From a checkpoint of a small sound classifier.
Data: trained on short read English sentences (LibriTTS-R), 56.8 epochs.
Rows from block 4, named by matrix and row number. Rows with one number belong to one attention dimension. Each number is 200 + 40 x the weight over its row's rms, rounded and kept within 0 to 999. All counts start at 0. After the name is the row's rms in percent of the matrix's.
# q: attention query, key and value (stacked) (model.blocks.4.attn.qkv.weight, 768x256, the q third), inputs 0-127
# k: attention query, key and value (stacked) (model.blocks.4.attn.qkv.weight, 768x256, the k third), inputs 0-127
q.156,108,214,159,207,99,223,200,169,215,224,118,155,144,191,238,210,198,219,158,199,162,256,154,184,237,214,224,172,206,273,184,211,175,184,247,241,108,156,211,226,173,151,214,154,254,201,221,274,167,247,211,171,202,202,269,264,195,184,308,286,218,158,206,245,183,143,221,244,222,244,163,232,205,230,282,213,220,186,184,217,221,185,180,198,250,228,196,146,178,156,172,124,205,157,110,220,184,179,144,150,133,190,143,177,184,187,172,174,186,214,203,249,197,245,153,123,201,187,168,239,168,185,162,136,204,259,213,209,249
k.156,094,194,167,230,134,196,221,134,229,222,100,137,164,178,242,226,164,187,161,182,207,255,160,187,219,201,208,144,176,233,218,153,159,218,217,239,123,172,194,236,222,159,195,154,224,203,209,263,175,236,218,116,220,178,236,271,194,242,291,259,191,204,223,260,212,158,217,254,236,239,166,205,205,232,252,224,194,212,217,205,227,251,156,213,232,239,210,152,204,174,161,135,202,173,133,246,193,193,137,159,149,242,195,221,172,235,165,183,170,183,168,235,191,222,165,148,204,250,200,221,162,197,166,149,203,265,152,201,254
q.157,084,237,151,183,102,248,202,193,199,238,124,166,139,181,223,177,215,254,138,189,128,250,172,179,231,227,228,193,229,283,208,212,187,171,242,219,117,170,234,212,152,168,201,184,253,194,226,265,180,244,226,195,180,230,270,253,192,181,305,305,245,129,170,239,179,159,195,236,211,255,177,238,182,234,274,221,256,161,191,216,199,183,205,199,248,236,196,156,163,170,177,136,186,179,114,210,205,158,159,168,141,167,113,188,185,180,180,164,218,210,220,243,185,236,165,123,225,186,169,250,184,203,183,135,204,249,213,221,230
k.157,072,191,151,225,133,210,211,138,193,226,92,144,169,179,244,216,168,188,177,186,196,257,154,181,225,216,217,142,165,253,215,164,166,229,210,245,108,181,207,246,200,154,196,166,219,195,217,263,165,243,242,127,216,206,243,264,179,214,283,251,190,182,221,266,210,155,223,254,234,251,149,206,199,238,250,217,210,189,225,193,232,227,158,209,208,243,220,150,199,172,154,135,192,171,127,238,189,172,145,160,148,238,198,229,202,205,168,186,176,178,164,225,191,232,164,141,206,225,192,230,161,190,170,157,195,258,178,201,258
q.158,084,235,148,186,101,247,201,191,199,239,123,165,139,182,223,178,215,252,138,189,128,249,169,180,233,225,229,193,228,283,206,214,187,172,242,221,117,169,232,213,154,167,201,182,253,194,225,265,180,245,225,195,181,230,271,253,194,181,306,304,244,131,173,240,178,159,196,237,211,254,176,237,183,232,275,220,254,162,191,217,200,183,204,200,249,236,195,154,164,169,178,133,188,179,114,213,206,159,157,167,141,167,113,187,185,180,180,163,217,208,217,244,185,235,165,125,224,187,168,249,183,201,182,134,204,251,214,221,232
k.158,073,193,152,225,130,211,211,138,194,225,91,142,170,179,243,216,168,188,176,187,196,255,154,183,225,214,216,141,167,251,215,162,165,229,209,244,111,183,207,247,201,153,195,165,219,195,217,263,167,241,241,127,215,204,241,266,179,215,283,251,190,182,223,264,212,155,223,254,233,251,148,205,201,237,251,215,209,191,224,192,234,227,159,208,209,242,218,149,200,172,154,136,193,172,128,239,191,175,146,159,148,234,198,228,201,207,168,185,178,180,165,225,192,230,164,141,204,228,193,227,160,191,170,157,199,257,177,200,258
q.159,083,158,246,225,294,155,196,203,205,158,277,232,259,219,184,227,184,143,265,214,275,153,223,220,173,172,176,200,172,119,188,192,210,229,157,184,278,228,159,193,252,229,200,210,146,208,172,139,220,159,175,199,221,167,127,151,209,217,98,98,153,278,234,161,223,239,210,170,190,148,221,162,217,170,121,175,139,240,207,185,204,217,188,203,151,165,200,246,237,225,225,261,214,221,279,192,192,241,235,228,259,236,291,211,219,217,221,233,174,191,176,155,217,166,231,281,170,213,226,149,212,200,212,264,196,153,187,177,176
k.159,071,205,249,176,268,186,184,261,214,174,310,255,231,219,158,186,231,207,222,215,210,143,245,219,172,187,178,256,232,143,185,234,235,172,187,158,293,215,186,155,204,247,202,232,178,204,181,137,237,155,156,272,186,188,154,135,223,193,118,151,210,225,179,136,192,244,177,146,166,146,254,193,199,164,147,183,181,213,172,203,171,181,242,190,193,158,181,253,207,230,246,266,204,232,274,162,210,232,251,240,253,166,203,170,195,202,232,211,219,223,237,176,207,167,234,261,195,181,211,166,238,209,226,245,205,141,214,204,141
q.160,105,247,153,228,212,287,239,262,267,218,225,198,184,178,147,195,165,214,147,171,215,255,255,163,166,227,189,238,184,185,245,172,223,171,189,178,235,223,180,133,247,208,216,205,138,213,182,174,222,236,185,234,187,202,182,190,209,281,221,240,234,231,181,241,152,214,159,209,185,219,263,200,116,252,199,295,213,162,158,218,215,281,210,183,202,247,162,220,248,233,250,234,119,233,218,173,212,199,210,224,229,155,148,153,202,286,162,160,213,253,240,194,124,172,207,174,238,280,218,158,216,221,204,226,130,177,119,242,132
k.160,089,178,153,225,228,189,192,210,245,171,180,185,207,247,170,211,261,147,234,218,196,163,216,245,186,173,198,234,255,207,268,184,267,185,128,211,290,200,138,169,203,267,208,212,105,160,200,170,216,162,153,227,159,157,132,194,209,222,191,188,123,214,187,181,242,211,101,210,245,160,290,214,229,197,211,211,155,164,189,132,222,228,254,203,253,255,107,194,235,266,221,279,149,232,186,255,263,191,232,234,271,148,239,199,208,220,242,234,194,206,280,191,218,151,195,190,176,227,260,105,233,249,214,276,233,133,173,152,170
q.161,176,159,192,272,170,197,167,192,262,188,125,138,214,216,219,260,233,142,175,216,244,235,151,149,148,236,137,159,183,183,184,170,160,226,141,250,213,153,145,223,287,160,214,145,186,195,196,238,173,227,158,157,239,128,204,261,191,253,207,229,154,223,238,262,200,145,204,225,240,218,198,227,236,221,246,218,133,194,136,131,233,248,133,146,209,202,179,165,291,179,205,200,201,181,193,217,205,177,159,149,167,194,255,143,156,255,152,173,149,257,161,216,170,179,153,166,136,248,220,186,183,163,144,196,203,244,150,178,238
k.161,138,169,215,214,157,296,183,274,245,235,205,219,210,255,246,241,250,174,195,178,215,285,195,127,218,228,209,223,251,241,160,205,212,225,214,242,193,157,192,179,213,156,239,182,186,183,158,220,143,244,146,244,290,172,265,236,217,213,191,215,198,227,233,242,99,161,270,153,215,267,178,276,131,239,190,248,189,144,194,226,239,215,194,208,136,168,155,196,207,191,305,217,157,181,184,180,155,109,124,163,185,204,205,182,138,210,120,206,174,214,193,241,166,246,191,191,165,215,168,211,125,140,137,220,97,206,186,181,201
q.162,088,260,178,211,242,171,220,159,201,193,199,147,124,126,186,159,127,245,171,188,179,131,233,251,229,181,201,160,155,169,230,170,218,186,208,156,202,231,226,237,224,277,161,251,245,206,218,142,243,170,230,168,136,214,132,151,202,174,178,195,241,197,140,191,280,264,145,196,187,167,158,79,268,192,176,162,222,275,233,216,136,177,224,223,238,250,246,193,208,223,136,224,227,270,211,157,260,305,226,278,211,221,161,247,231,166,254,163,252,155,190,152,206,169,205,225,254,178,236,198,241,233,231,182,263,166,225,276,200
k.162,107,153,163,182,121,207,177,224,219,214,200,242,230,276,274,240,233,173,203,212,241,275,191,161,251,203,245,212,231,262,179,231,181,204,243,250,195,133,189,178,196,169,211,157,181,184,147,250,187,216,132,223,283,166,285,257,249,232,237,239,180,248,256,246,130,165,245,127,154,242,177,259,173,227,207,230,186,163,183,214,264,232,190,229,145,181,196,169,217,175,250,183,148,165,126,219,146,146,106,144,182,214,193,188,124,231,125,200,166,229,185,275,176,272,203,159,179,233,134,212,106,119,143,197,138,218,167,155,201
q.163,161,252,200,154,196,209,261,225,145,235,224,228,187,151,177,151,138,291,144,163,168,188,232,188,225,232,215,232,148,180,211,232,206,161,258,148,170,231,261,177,154,200,158,248,247,214,203,187,243,219,240,223,194,274,235,172,195,183,208,231,295,171,157,192,191,232,234,216,134,224,177,114,156,209,171,188,287,255,229,266,143,189,235,219,166,169,287,227,138,206,192,178,245,220,212,161,194,240,203,235,192,233,109,234,220,176,206,165,255,167,206,174,171,207,240,224,287,189,177,279,210,227,237,142,204,205,212,263,171
k.163,197,270,192,247,192,249,262,209,199,274,176,144,116,146,158,195,144,253,131,123,145,227,247,138,141,230,133,193,165,181,165,134,182,165,178,182,191,214,251,161,206,210,262,204,216,266,273,203,145,260,223,184,162,199,211,210,124,248,220,241,249,132,162,260,177,206,205,247,266,253,263,168,176,261,247,274,220,226,158,188,154,241,194,133,268,224,208,204,211,177,194,176,197,208,192,196,181,203,199,196,173,246,155,154,173,251,164,159,217,250,246,200,131,190,153,183,250,241,259,240,236,236,226,172,174,218,157,230,153
q.164,140,259,301,169,239,193,253,248,172,260,222,217,202,181,167,162,220,249,168,142,167,195,236,141,144,219,150,265,206,174,150,158,210,187,242,141,224,235,283,123,153,211,288,233,239,241,246,171,183,189,220,251,178,232,199,160,161,192,146,182,221,154,171,207,166,235,217,129,224,211,271,190,166,227,197,227,234,221,154,188,124,188,246,132,200,176,212,189,169,214,205,196,249,209,257,190,150,194,202,226,188,227,195,147,184,195,179,215,237,241,244,189,172,169,214,235,220,189,234,248,244,224,250,180,175,180,211,202,150
k.164,173,197,145,269,158,239,184,232,249,271,178,162,155,193,215,226,192,213,137,140,178,268,230,132,164,242,173,195,192,204,184,164,227,141,151,219,202,163,149,190,235,165,255,170,153,223,204,237,150,281,173,201,244,180,222,239,172,260,232,249,239,214,188,275,158,171,229,263,245,271,211,224,153,268,249,256,181,162,139,180,210,260,184,162,228,260,152,230,237,204,237,202,158,186,173,189,165,147,151,174,193,190,172,132,162,257,129,169,179,264,223,199,140,209,152,179,235,262,223,213,175,200,141,189,165,212,140,222,174
q.165,084,196,187,231,168,201,196,236,301,198,195,160,196,204,254,181,225,185,131,161,257,222,243,179,160,207,163,244,226,179,252,171,257,206,200,214,246,159,129,147,254,234,227,200,148,186,140,194,204,190,123,256,258,169,221,218,220,282,200,256,205,281,198,250,202,197,157,157,201,208,261,209,160,240,205,242,150,171,155,159,235,276,244,213,224,223,160,217,246,248,241,238,172,222,211,189,230,220,150,221,248,151,186,157,136,292,168,162,207,253,251,221,146,230,201,199,213,279,237,140,153,173,147,233,187,148,123,215,147
k.165,103,166,203,234,239,306,210,255,217,173,197,157,214,252,202,275,258,131,248,244,245,219,239,194,209,148,240,227,266,250,211,228,205,224,190,229,259,219,173,216,142,191,208,173,173,136,158,197,167,223,190,246,214,194,184,191,243,160,199,132,138,230,268,199,162,139,180,235,222,174,202,267,207,141,185,228,157,164,207,221,270,153,200,207,198,177,112,127,189,143,274,228,136,134,184,241,241,151,222,175,201,138,255,215,232,161,161,284,127,209,223,177,185,190,183,193,151,154,177,141,184,170,242,280,173,188,243,139,160
q.166,142,251,219,147,216,218,248,255,150,211,249,267,225,187,185,176,154,254,215,203,168,163,263,245,235,180,249,250,187,177,186,241,213,198,235,161,209,253,262,159,158,203,141,236,209,197,184,198,254,163,242,255,195,276,220,164,227,134,181,158,247,193,183,164,184,212,212,183,116,179,221,123,158,161,159,208,273,223,246,260,173,134,246,236,173,144,238,210,173,181,210,206,177,202,237,193,174,238,217,211,172,222,157,255,240,138,222,240,222,167,233,194,190,220,241,217,275,135,164,238,193,228,259,189,189,188,266,195,129
k.166,155,208,197,249,169,161,202,140,237,219,123,125,132,193,193,217,197,195,163,168,201,202,170,185,144,202,124,143,168,176,197,104,161,201,186,236,167,168,201,211,244,194,239,161,218,230,254,236,165,226,195,129,197,122,220,247,158,273,235,231,201,158,194,230,232,177,196,218,293,200,241,207,241,226,278,221,160,213,148,151,212,267,165,151,301,250,227,151,242,199,151,161,223,198,195,226,197,226,169,164,174,218,191,149,152,283,197,177,191,248,208,262,186,189,139,140,188,266,275,198,209,174,183,171,227,243,133,197,237
q.167,118,200,151,224,177,246,200,246,207,248,228,181,167,220,205,212,218,220,179,158,159,258,247,158,202,213,197,241,247,286,209,163,258,131,206,182,229,222,214,151,164,233,252,211,145,190,204,190,131,233,174,248,225,217,222,202,187,226,189,202,224,169,181,237,141,189,180,177,249,248,220,279,151,261,235,261,239,113,177,177,221,222,234,215,242,258,138,241,192,220,246,238,118,209,151,164,185,124,204,196,223,157,158,168,160,232,148,174,208,225,247,219,166,247,161,196,232,223,213,196,161,193,221,239,143,156,176,223,152
k.167,108,181,229,131,239,198,210,244,171,225,259,286,231,186,189,189,148,205,201,176,194,145,198,225,217,159,242,243,208,186,146,266,229,213,260,181,224,209,222,168,180,243,163,205,213,211,173,194,229,178,215,241,188,241,175,164,218,154,187,179,199,206,189,138,228,252,232,187,165,200,189,170,177,188,151,148,236,209,273,294,182,160,231,232,152,167,225,226,135,190,198,231,230,239,248,198,171,194,230,233,183,236,178,256,237,152,273,234,206,131,234,186,242,175,274,259,223,160,161,239,213,244,248,205,225,188,242,203,189
q.168,118,194,221,233,242,277,221,281,226,231,228,188,241,255,172,241,229,184,176,187,232,250,274,157,180,202,205,254,199,217,163,211,235,203,163,181,284,229,185,140,178,182,243,204,152,165,190,197,190,234,177,261,216,184,216,189,218,244,170,154,173,232,221,233,98,184,192,214,180,203,254,224,173,182,201,277,177,170,154,197,215,236,200,173,190,156,123,193,218,200,294,243,141,190,210,222,202,140,225,194,196,190,239,159,176,243,128,241,186,251,231,193,165,178,201,207,202,236,209,211,214,186,222,244,116,171,160,143,118
k.168,152,225,202,146,233,216,224,242,147,246,245,267,203,161,158,138,168,266,188,157,130,161,233,208,207,209,221,261,227,210,211,231,263,168,243,155,232,238,262,171,164,263,194,264,181,204,205,153,222,176,235,252,193,264,196,138,183,157,164,186,250,156,140,170,193,258,187,195,205,200,202,194,155,211,155,200,280,181,266,240,147,160,268,230,191,224,209,244,131,237,199,249,222,246,244,176,192,175,244,256,230,196,153,256,225,154,242,217,262,134,238,170,209,189,252,246,260,160,198,221,207,240,263,214,204,154,240,236,173
q.169,106,234,184,151,169,151,245,165,180,230,219,224,129,163,189,120,176,260,195,168,134,144,215,257,213,183,206,225,232,204,251,159,215,153,263,165,191,205,241,208,167,274,173,248,209,205,219,179,205,154,244,212,181,252,183,179,189,170,193,219,264,156,132,153,262,263,172,180,255,208,193,170,191,220,179,172,264,213,262,247,149,176,254,249,259,261,231,241,109,242,128,199,223,264,196,171,230,237,180,247,230,204,157,259,213,168,277,183,257,139,238,172,230,196,217,251,269,177,234,208,203,261,238,199,263,166,225,263,191
k.169,137,206,192,260,172,184,203,171,287,193,166,134,164,190,242,252,183,169,161,192,247,247,188,166,175,234,152,138,162,176,170,144,152,189,175,229,182,165,158,210,261,159,225,132,219,229,201,250,175,236,151,143,199,137,187,254,198,282,241,245,192,254,243,261,201,157,227,224,201,232,205,178,229,228,252,219,141,245,123,186,216,281,138,156,241,195,197,182,250,170,194,161,222,172,162,211,177,242,143,148,164,235,217,133,152,279,150,135,141,271,165,216,159,192,146,169,175,281,216,192,203,209,135,164,193,261,118,215,218
q.170,109,243,225,218,209,165,278,142,200,179,194,165,194,149,153,222,122,176,201,201,224,197,196,241,165,144,184,177,121,135,161,180,131,219,266,203,179,230,248,185,192,195,205,183,266,217,263,205,210,225,245,155,130,185,204,195,198,201,248,188,158,180,221,201,179,204,202,200,191,148,241,140,274,134,231,224,190,294,169,233,188,199,188,170,251,157,247,147,176,178,153,120,292,167,213,269,158,316,221,184,178,271,209,208,219,200,200,226,189,241,183,190,219,183,202,163,198,201,226,245,253,207,266,137,192,231,200,189,208
k.170,080,241,275,219,243,217,282,167,221,149,182,136,183,220,135,232,180,194,242,249,187,200,214,250,169,123,176,172,213,232,160,167,178,220,230,192,208,224,224,212,144,211,183,185,257,222,256,216,209,153,199,169,126,135,193,209,184,209,229,165,142,183,222,186,149,198,147,202,251,122,244,214,231,103,221,236,188,260,190,227,199,205,208,188,295,188,224,120,138,186,208,192,228,196,173,317,232,225,248,186,189,220,241,213,198,207,205,285,174,219,222,226,222,164,157,173,198,206,249,207,248,222,268,196,184,190,192,96,204
q.171,084,178,197,208,266,196,137,252,238,166,248,233,262,222,204,213,261,169,239,231,244,160,203,186,186,197,204,214,259,208,212,205,232,246,103,190,286,194,160,198,218,232,206,207,129,196,175,170,209,140,136,231,190,158,139,181,203,176,133,162,159,246,200,134,210,210,151,198,205,192,200,253,172,183,102,171,166,119,208,142,203,176,174,185,167,217,135,246,242,242,250,288,131,237,227,189,272,108,234,211,233,147,259,185,168,168,243,201,193,181,204,202,222,149,213,275,148,174,195,123,223,226,161,287,186,174,224,180,190
k.171,107,192,171,130,219,208,186,254,176,181,222,246,240,214,178,139,244,191,205,213,222,176,258,216,191,212,211,266,243,181,318,221,234,237,198,179,294,202,186,132,191,260,160,268,123,150,163,149,238,143,170,261,194,221,191,152,232,177,167,212,189,219,154,209,212,249,132,142,158,160,212,212,187,179,161,217,213,157,241,158,197,176,246,234,150,223,175,231,187,281,221,263,185,254,238,185,277,171,203,249,260,129,224,250,183,166,203,190,258,168,230,178,187,160,281,231,172,175,218,160,224,187,217,252,211,160,223,210,137
q.172,102,208,223,159,310,213,222,254,132,181,237,223,268,225,169,186,218,194,261,240,209,139,245,243,199,143,228,225,226,184,228,235,233,206,190,179,274,229,224,193,146,242,161,248,188,183,199,159,281,138,190,236,157,188,151,143,214,134,176,106,168,192,198,149,218,230,147,166,144,132,211,166,214,125,140,176,206,195,225,207,195,129,225,201,161,161,194,182,181,221,223,271,193,230,258,246,283,191,267,243,232,163,253,259,223,134,227,265,218,188,206,189,210,140,264,238,195,129,201,193,247,194,272,229,207,142,269,145,145
k.172,092,158,132,164,177,154,89,229,194,171,200,257,226,252,243,185,264,184,216,238,225,203,183,206,241,251,220,215,244,241,262,228,238,218,184,220,230,176,165,221,191,213,175,244,170,164,135,174,244,167,161,242,232,199,192,198,237,147,169,240,207,232,194,194,220,212,168,132,183,197,174,274,179,216,157,166,196,125,240,166,254,153,223,256,144,268,157,212,198,260,224,261,156,241,192,152,240,158,181,208,248,107,200,232,204,145,212,161,223,146,165,190,206,229,237,203,152,154,165,145,149,138,149,256,197,155,247,219,210
q.173,118,217,216,157,303,216,232,250,125,193,249,227,252,213,158,179,206,207,259,231,202,146,246,235,203,145,233,233,221,187,224,233,225,203,222,167,252,247,245,186,138,241,172,248,199,182,208,154,268,151,220,245,154,212,163,140,210,121,171,107,183,184,199,149,210,234,150,163,142,138,216,166,208,138,140,176,219,203,231,221,190,119,232,207,156,159,210,185,169,220,216,263,196,219,269,234,255,203,275,243,227,165,232,265,242,121,222,258,222,181,206,174,209,150,254,233,212,119,195,208,251,196,280,224,203,137,281,161,147
k.173,093,164,122,198,179,172,85,238,203,186,204,251,216,261,232,201,265,179,212,225,219,223,192,175,222,269,198,205,241,240,232,217,237,205,150,225,219,185,161,229,214,196,205,227,162,178,150,181,219,193,168,242,225,197,196,205,207,152,170,235,207,217,206,203,193,202,184,132,201,216,170,281,162,237,168,182,184,108,210,157,255,156,209,224,134,269,149,222,222,245,249,265,134,231,195,136,217,139,184,200,237,113,199,194,205,154,197,158,206,173,172,189,186,234,218,192,153,156,169,143,161,138,142,263,166,161,244,215,202
q.174,108,231,220,171,295,227,230,258,160,193,276,225,215,191,146,178,205,212,253,213,211,156,243,217,181,158,211,219,213,153,229,220,219,201,181,140,275,253,214,194,190,241,171,250,182,204,221,126,256,171,217,241,146,224,140,113,194,137,136,120,200,193,208,166,202,261,170,169,154,157,206,154,193,149,130,195,224,207,209,224,167,132,224,201,163,163,190,224,196,225,236,272,206,234,280,194,252,231,265,264,252,180,218,237,238,141,214,234,214,194,201,148,174,156,252,259,224,132,206,173,259,218,258,232,180,133,268,188,147
k.174,107,169,169,159,215,160,105,236,160,140,233,272,253,259,206,185,266,179,268,265,217,168,205,235,221,220,221,215,243,215,248,249,228,214,150,202,261,203,173,211,169,219,150,240,151,156,149,162,251,144,183,248,199,214,161,169,227,138,152,191,194,213,205,158,227,220,148,123,153,149,179,254,208,169,148,163,191,142,226,146,235,142,219,239,134,221,153,222,195,237,223,267,167,226,221,161,236,169,220,217,247,114,237,226,240,138,234,205,212,167,197,175,215,220,234,209,158,142,160,134,185,153,187,278,216,153,259,195,185
q.175,092,219,231,195,297,200,211,243,189,192,287,226,211,192,153,196,197,197,244,188,224,147,241,204,152,165,184,208,194,131,222,195,219,210,146,145,297,239,186,197,232,242,190,236,155,227,220,122,239,173,197,223,178,206,128,126,182,167,103,126,187,210,207,168,219,272,190,177,187,154,222,158,195,159,127,192,198,213,190,202,163,164,208,195,177,180,180,251,224,243,236,283,206,239,293,182,243,240,252,256,270,201,237,206,223,172,225,225,204,204,195,145,166,147,240,283,207,163,235,158,239,223,231,249,187,136,237,194,155
k.175,113,189,204,157,251,164,141,236,148,147,256,264,244,252,171,171,261,187,266,251,206,142,229,253,202,200,208,234,249,198,247,238,235,207,169,176,284,219,185,183,162,244,165,248,153,163,176,150,238,130,182,259,171,213,158,147,219,143,145,167,189,194,185,145,236,241,130,127,164,123,216,234,234,145,162,176,188,164,207,145,202,143,241,221,165,198,146,224,185,239,218,268,194,231,240,173,242,195,255,232,256,127,240,219,236,146,245,229,224,189,225,179,220,196,230,223,171,142,188,143,225,173,224,275,240,135,257,185,159
q.176,068,199,217,194,196,257,286,214,162,220,169,176,196,203,208,211,208,210,201,237,207,230,172,198,262,152,271,222,215,254,175,257,171,214,286,218,101,232,244,208,136,156,194,173,284,166,201,238,214,246,298,228,164,246,211,218,239,131,249,172,186,206,231,184,165,147,206,258,150,201,164,175,181,175,206,199,229,226,238,259,218,125,182,225,196,141,235,121,119,140,215,134,240,138,173,256,193,201,193,183,135,173,189,257,284,124,172,251,182,171,190,181,224,206,221,181,206,128,138,258,207,210,235,163,201,228,273,182,218
k.176,095,212,142,267,148,245,186,213,240,263,138,158,175,174,240,247,158,201,133,153,194,268,178,124,211,260,183,161,175,224,176,156,198,178,156,243,161,198,206,232,237,156,243,164,183,234,210,240,161,275,215,177,235,180,231,259,178,245,245,273,215,197,222,270,156,145,238,215,246,285,178,201,141,289,248,239,202,165,185,189,234,251,165,181,207,269,192,160,238,195,213,211,116,184,151,189,167,159,149,158,165,210,158,173,170,244,154,142,163,211,183,228,145,235,158,138,214,253,198,215,154,206,145,182,132,231,149,212,217
q.177,130,197,186,219,104,205,179,163,240,223,114,164,153,193,251,224,191,200,135,179,181,255,164,174,226,232,197,167,183,233,171,189,164,189,213,253,135,138,179,215,215,148,219,144,227,214,203,281,153,238,180,154,228,172,262,280,195,238,289,289,219,191,206,261,190,146,239,236,239,238,186,229,203,243,297,226,185,198,185,190,226,242,169,198,241,224,204,164,213,161,175,129,207,167,111,210,176,188,126,138,138,222,160,173,145,240,167,167,176,213,199,259,191,240,155,130,197,242,185,225,157,190,140,159,205,273,159,208,243
k.177,094,218,232,224,169,196,273,123,233,207,142,131,167,152,215,225,141,198,176,185,195,210,170,229,211,143,215,160,169,212,193,170,155,215,275,209,138,187,216,222,188,175,193,147,274,210,227,261,180,215,215,123,201,184,222,258,204,233,276,206,177,195,208,213,226,171,212,278,216,208,185,151,248,185,228,187,206,272,224,257,185,238,171,205,263,181,244,144,176,150,132,119,260,168,146,271,209,232,161,174,148,270,204,235,187,228,191,224,174,176,179,236,228,188,169,186,214,237,212,251,197,230,201,126,238,260,165,188,249
q.178,123,191,225,187,301,175,193,234,185,180,285,244,248,200,154,180,206,185,244,202,231,143,244,217,161,185,174,229,198,142,235,190,236,211,156,154,288,245,196,184,224,255,187,250,150,192,190,119,235,155,192,237,190,207,132,126,199,196,95,122,180,226,191,149,220,262,165,152,181,158,223,173,192,164,112,181,193,198,209,184,174,195,224,197,160,188,198,254,222,254,227,284,191,248,292,179,228,216,266,263,277,186,247,214,224,193,233,221,223,186,200,145,200,149,242,275,199,193,235,161,237,212,239,262,198,125,206,196,154
k.178,105,198,205,168,268,200,161,266,158,175,284,262,240,229,161,168,246,207,240,221,199,154,238,208,178,216,188,250,230,167,206,237,240,187,156,164,279,230,197,167,198,238,200,254,153,186,181,134,226,160,186,282,178,226,163,126,204,151,113,154,209,202,180,153,195,242,177,134,167,159,227,211,194,178,158,184,201,167,180,164,183,142,237,191,153,186,181,252,209,237,241,273,185,228,269,152,208,197,267,237,256,139,214,180,235,155,229,209,233,222,224,158,199,181,236,239,188,141,199,164,235,197,225,263,199,134,255,203,149
q.179,070,215,158,172,115,253,204,197,197,241,134,174,165,195,229,185,227,243,153,201,144,260,166,172,252,216,248,205,236,297,200,236,189,175,264,224,97,172,239,218,145,158,218,181,260,170,207,252,170,248,231,215,190,238,262,240,214,150,288,272,226,159,190,231,156,148,194,232,189,249,155,248,178,223,251,215,251,162,208,219,211,153,203,204,226,213,188,148,160,168,205,129,205,161,125,218,198,159,168,178,140,153,123,199,208,148,162,190,211,192,205,228,202,236,181,126,214,155,154,247,180,189,187,151,181,233,244,218,236
k.179,090,196,138,237,131,241,191,186,219,247,109,154,168,180,245,231,166,198,159,174,193,276,173,149,221,227,208,156,180,242,210,163,186,191,179,250,129,182,194,241,239,140,219,160,180,217,206,253,160,269,233,161,232,195,240,269,178,232,272,276,206,199,221,274,173,144,234,260,236,276,160,216,157,269,256,237,209,161,200,192,235,237,154,200,203,252,190,161,226,183,194,171,160,169,140,215,180,158,130,153,170,210,177,190,187,228,149,165,169,205,165,212,158,230,169,149,214,239,194,214,152,195,144,170,154,242,163,211,231
q.180,111,183,242,191,302,171,199,227,185,174,283,245,258,205,160,190,200,176,248,202,243,145,243,216,163,181,175,226,190,134,220,191,229,219,162,159,286,247,194,179,227,252,188,247,150,189,180,120,231,151,190,230,196,201,133,128,208,204,90,108,175,245,201,150,219,253,178,146,174,150,227,167,201,162,117,180,182,215,216,185,181,204,220,203,154,176,205,251,224,248,227,278,200,238,291,182,216,226,265,256,269,206,259,222,224,200,228,229,215,181,194,148,208,157,245,272,196,201,232,159,233,206,238,264,198,132,198,191,157
k.180,087,209,221,169,271,207,172,276,170,181,296,262,234,224,155,176,237,214,235,217,194,150,244,207,174,206,184,253,229,157,191,241,237,173,164,161,283,232,204,164,196,233,209,248,161,201,189,136,225,168,182,287,178,222,164,129,202,162,114,149,212,198,180,152,182,240,183,140,166,164,238,201,191,175,157,187,202,179,172,179,176,150,237,184,165,172,180,250,210,226,244,270,186,222,272,148,204,206,266,235,255,144,205,169,228,168,226,207,228,232,227,164,194,177,235,247,193,151,202,173,237,200,230,253,193,136,246,204,141
q.181,108,217,159,208,95,225,198,171,218,223,114,156,144,194,241,209,199,223,153,199,158,255,158,185,237,218,223,173,209,264,183,208,169,183,237,241,115,152,204,222,173,149,208,154,249,210,220,280,172,242,209,168,202,196,269,272,194,196,313,294,224,155,201,251,184,148,218,249,228,243,174,235,203,234,285,220,216,185,184,212,220,195,179,199,249,228,195,148,178,154,172,124,201,162,107,221,186,177,135,143,130,195,143,181,174,198,173,171,186,216,208,253,194,243,155,125,202,198,168,240,168,192,160,136,205,268,202,206,242
k.181,085,193,180,229,135,192,230,124,227,219,104,134,164,174,242,223,162,187,166,184,205,248,158,197,222,191,214,148,170,241,209,160,160,227,239,238,114,172,200,235,200,168,189,152,242,198,215,265,175,229,220,112,219,181,236,271,197,238,289,248,187,198,219,248,221,163,215,259,235,232,164,195,212,220,243,212,198,224,227,224,221,249,164,215,236,226,224,149,187,173,154,128,218,178,131,251,199,196,136,166,142,257,197,232,173,230,175,193,173,167,173,238,207,220,166,154,207,248,201,229,167,202,173,146,209,266,156,197,259
q.182,091,235,150,190,99,245,203,189,202,239,124,165,135,188,225,184,211,248,140,188,132,251,170,178,232,228,226,192,224,278,203,210,184,169,239,223,119,165,225,212,155,163,206,176,250,202,227,267,176,249,221,189,188,221,268,258,187,189,307,305,244,129,172,245,178,158,204,246,220,257,177,238,182,240,281,224,247,165,188,215,204,189,201,197,250,237,194,155,164,167,174,131,186,176,111,210,199,160,150,162,141,173,118,182,179,189,177,166,210,214,220,246,182,235,162,126,220,193,170,249,178,203,177,133,203,255,207,218,230
k.182,073,189,159,228,133,203,220,128,203,223,94,141,169,181,244,217,169,188,177,190,199,254,152,188,229,208,221,141,166,255,212,163,167,232,219,242,108,178,207,243,196,160,191,162,228,191,216,266,167,239,236,117,218,198,240,267,185,217,285,248,187,187,220,260,216,158,219,257,233,246,151,205,205,231,245,212,208,199,229,204,229,229,160,213,214,238,221,151,192,175,152,134,204,175,126,243,192,176,141,165,145,243,201,234,197,207,171,189,177,171,167,227,203,231,164,145,204,228,192,230,163,193,173,154,202,261,175,199,262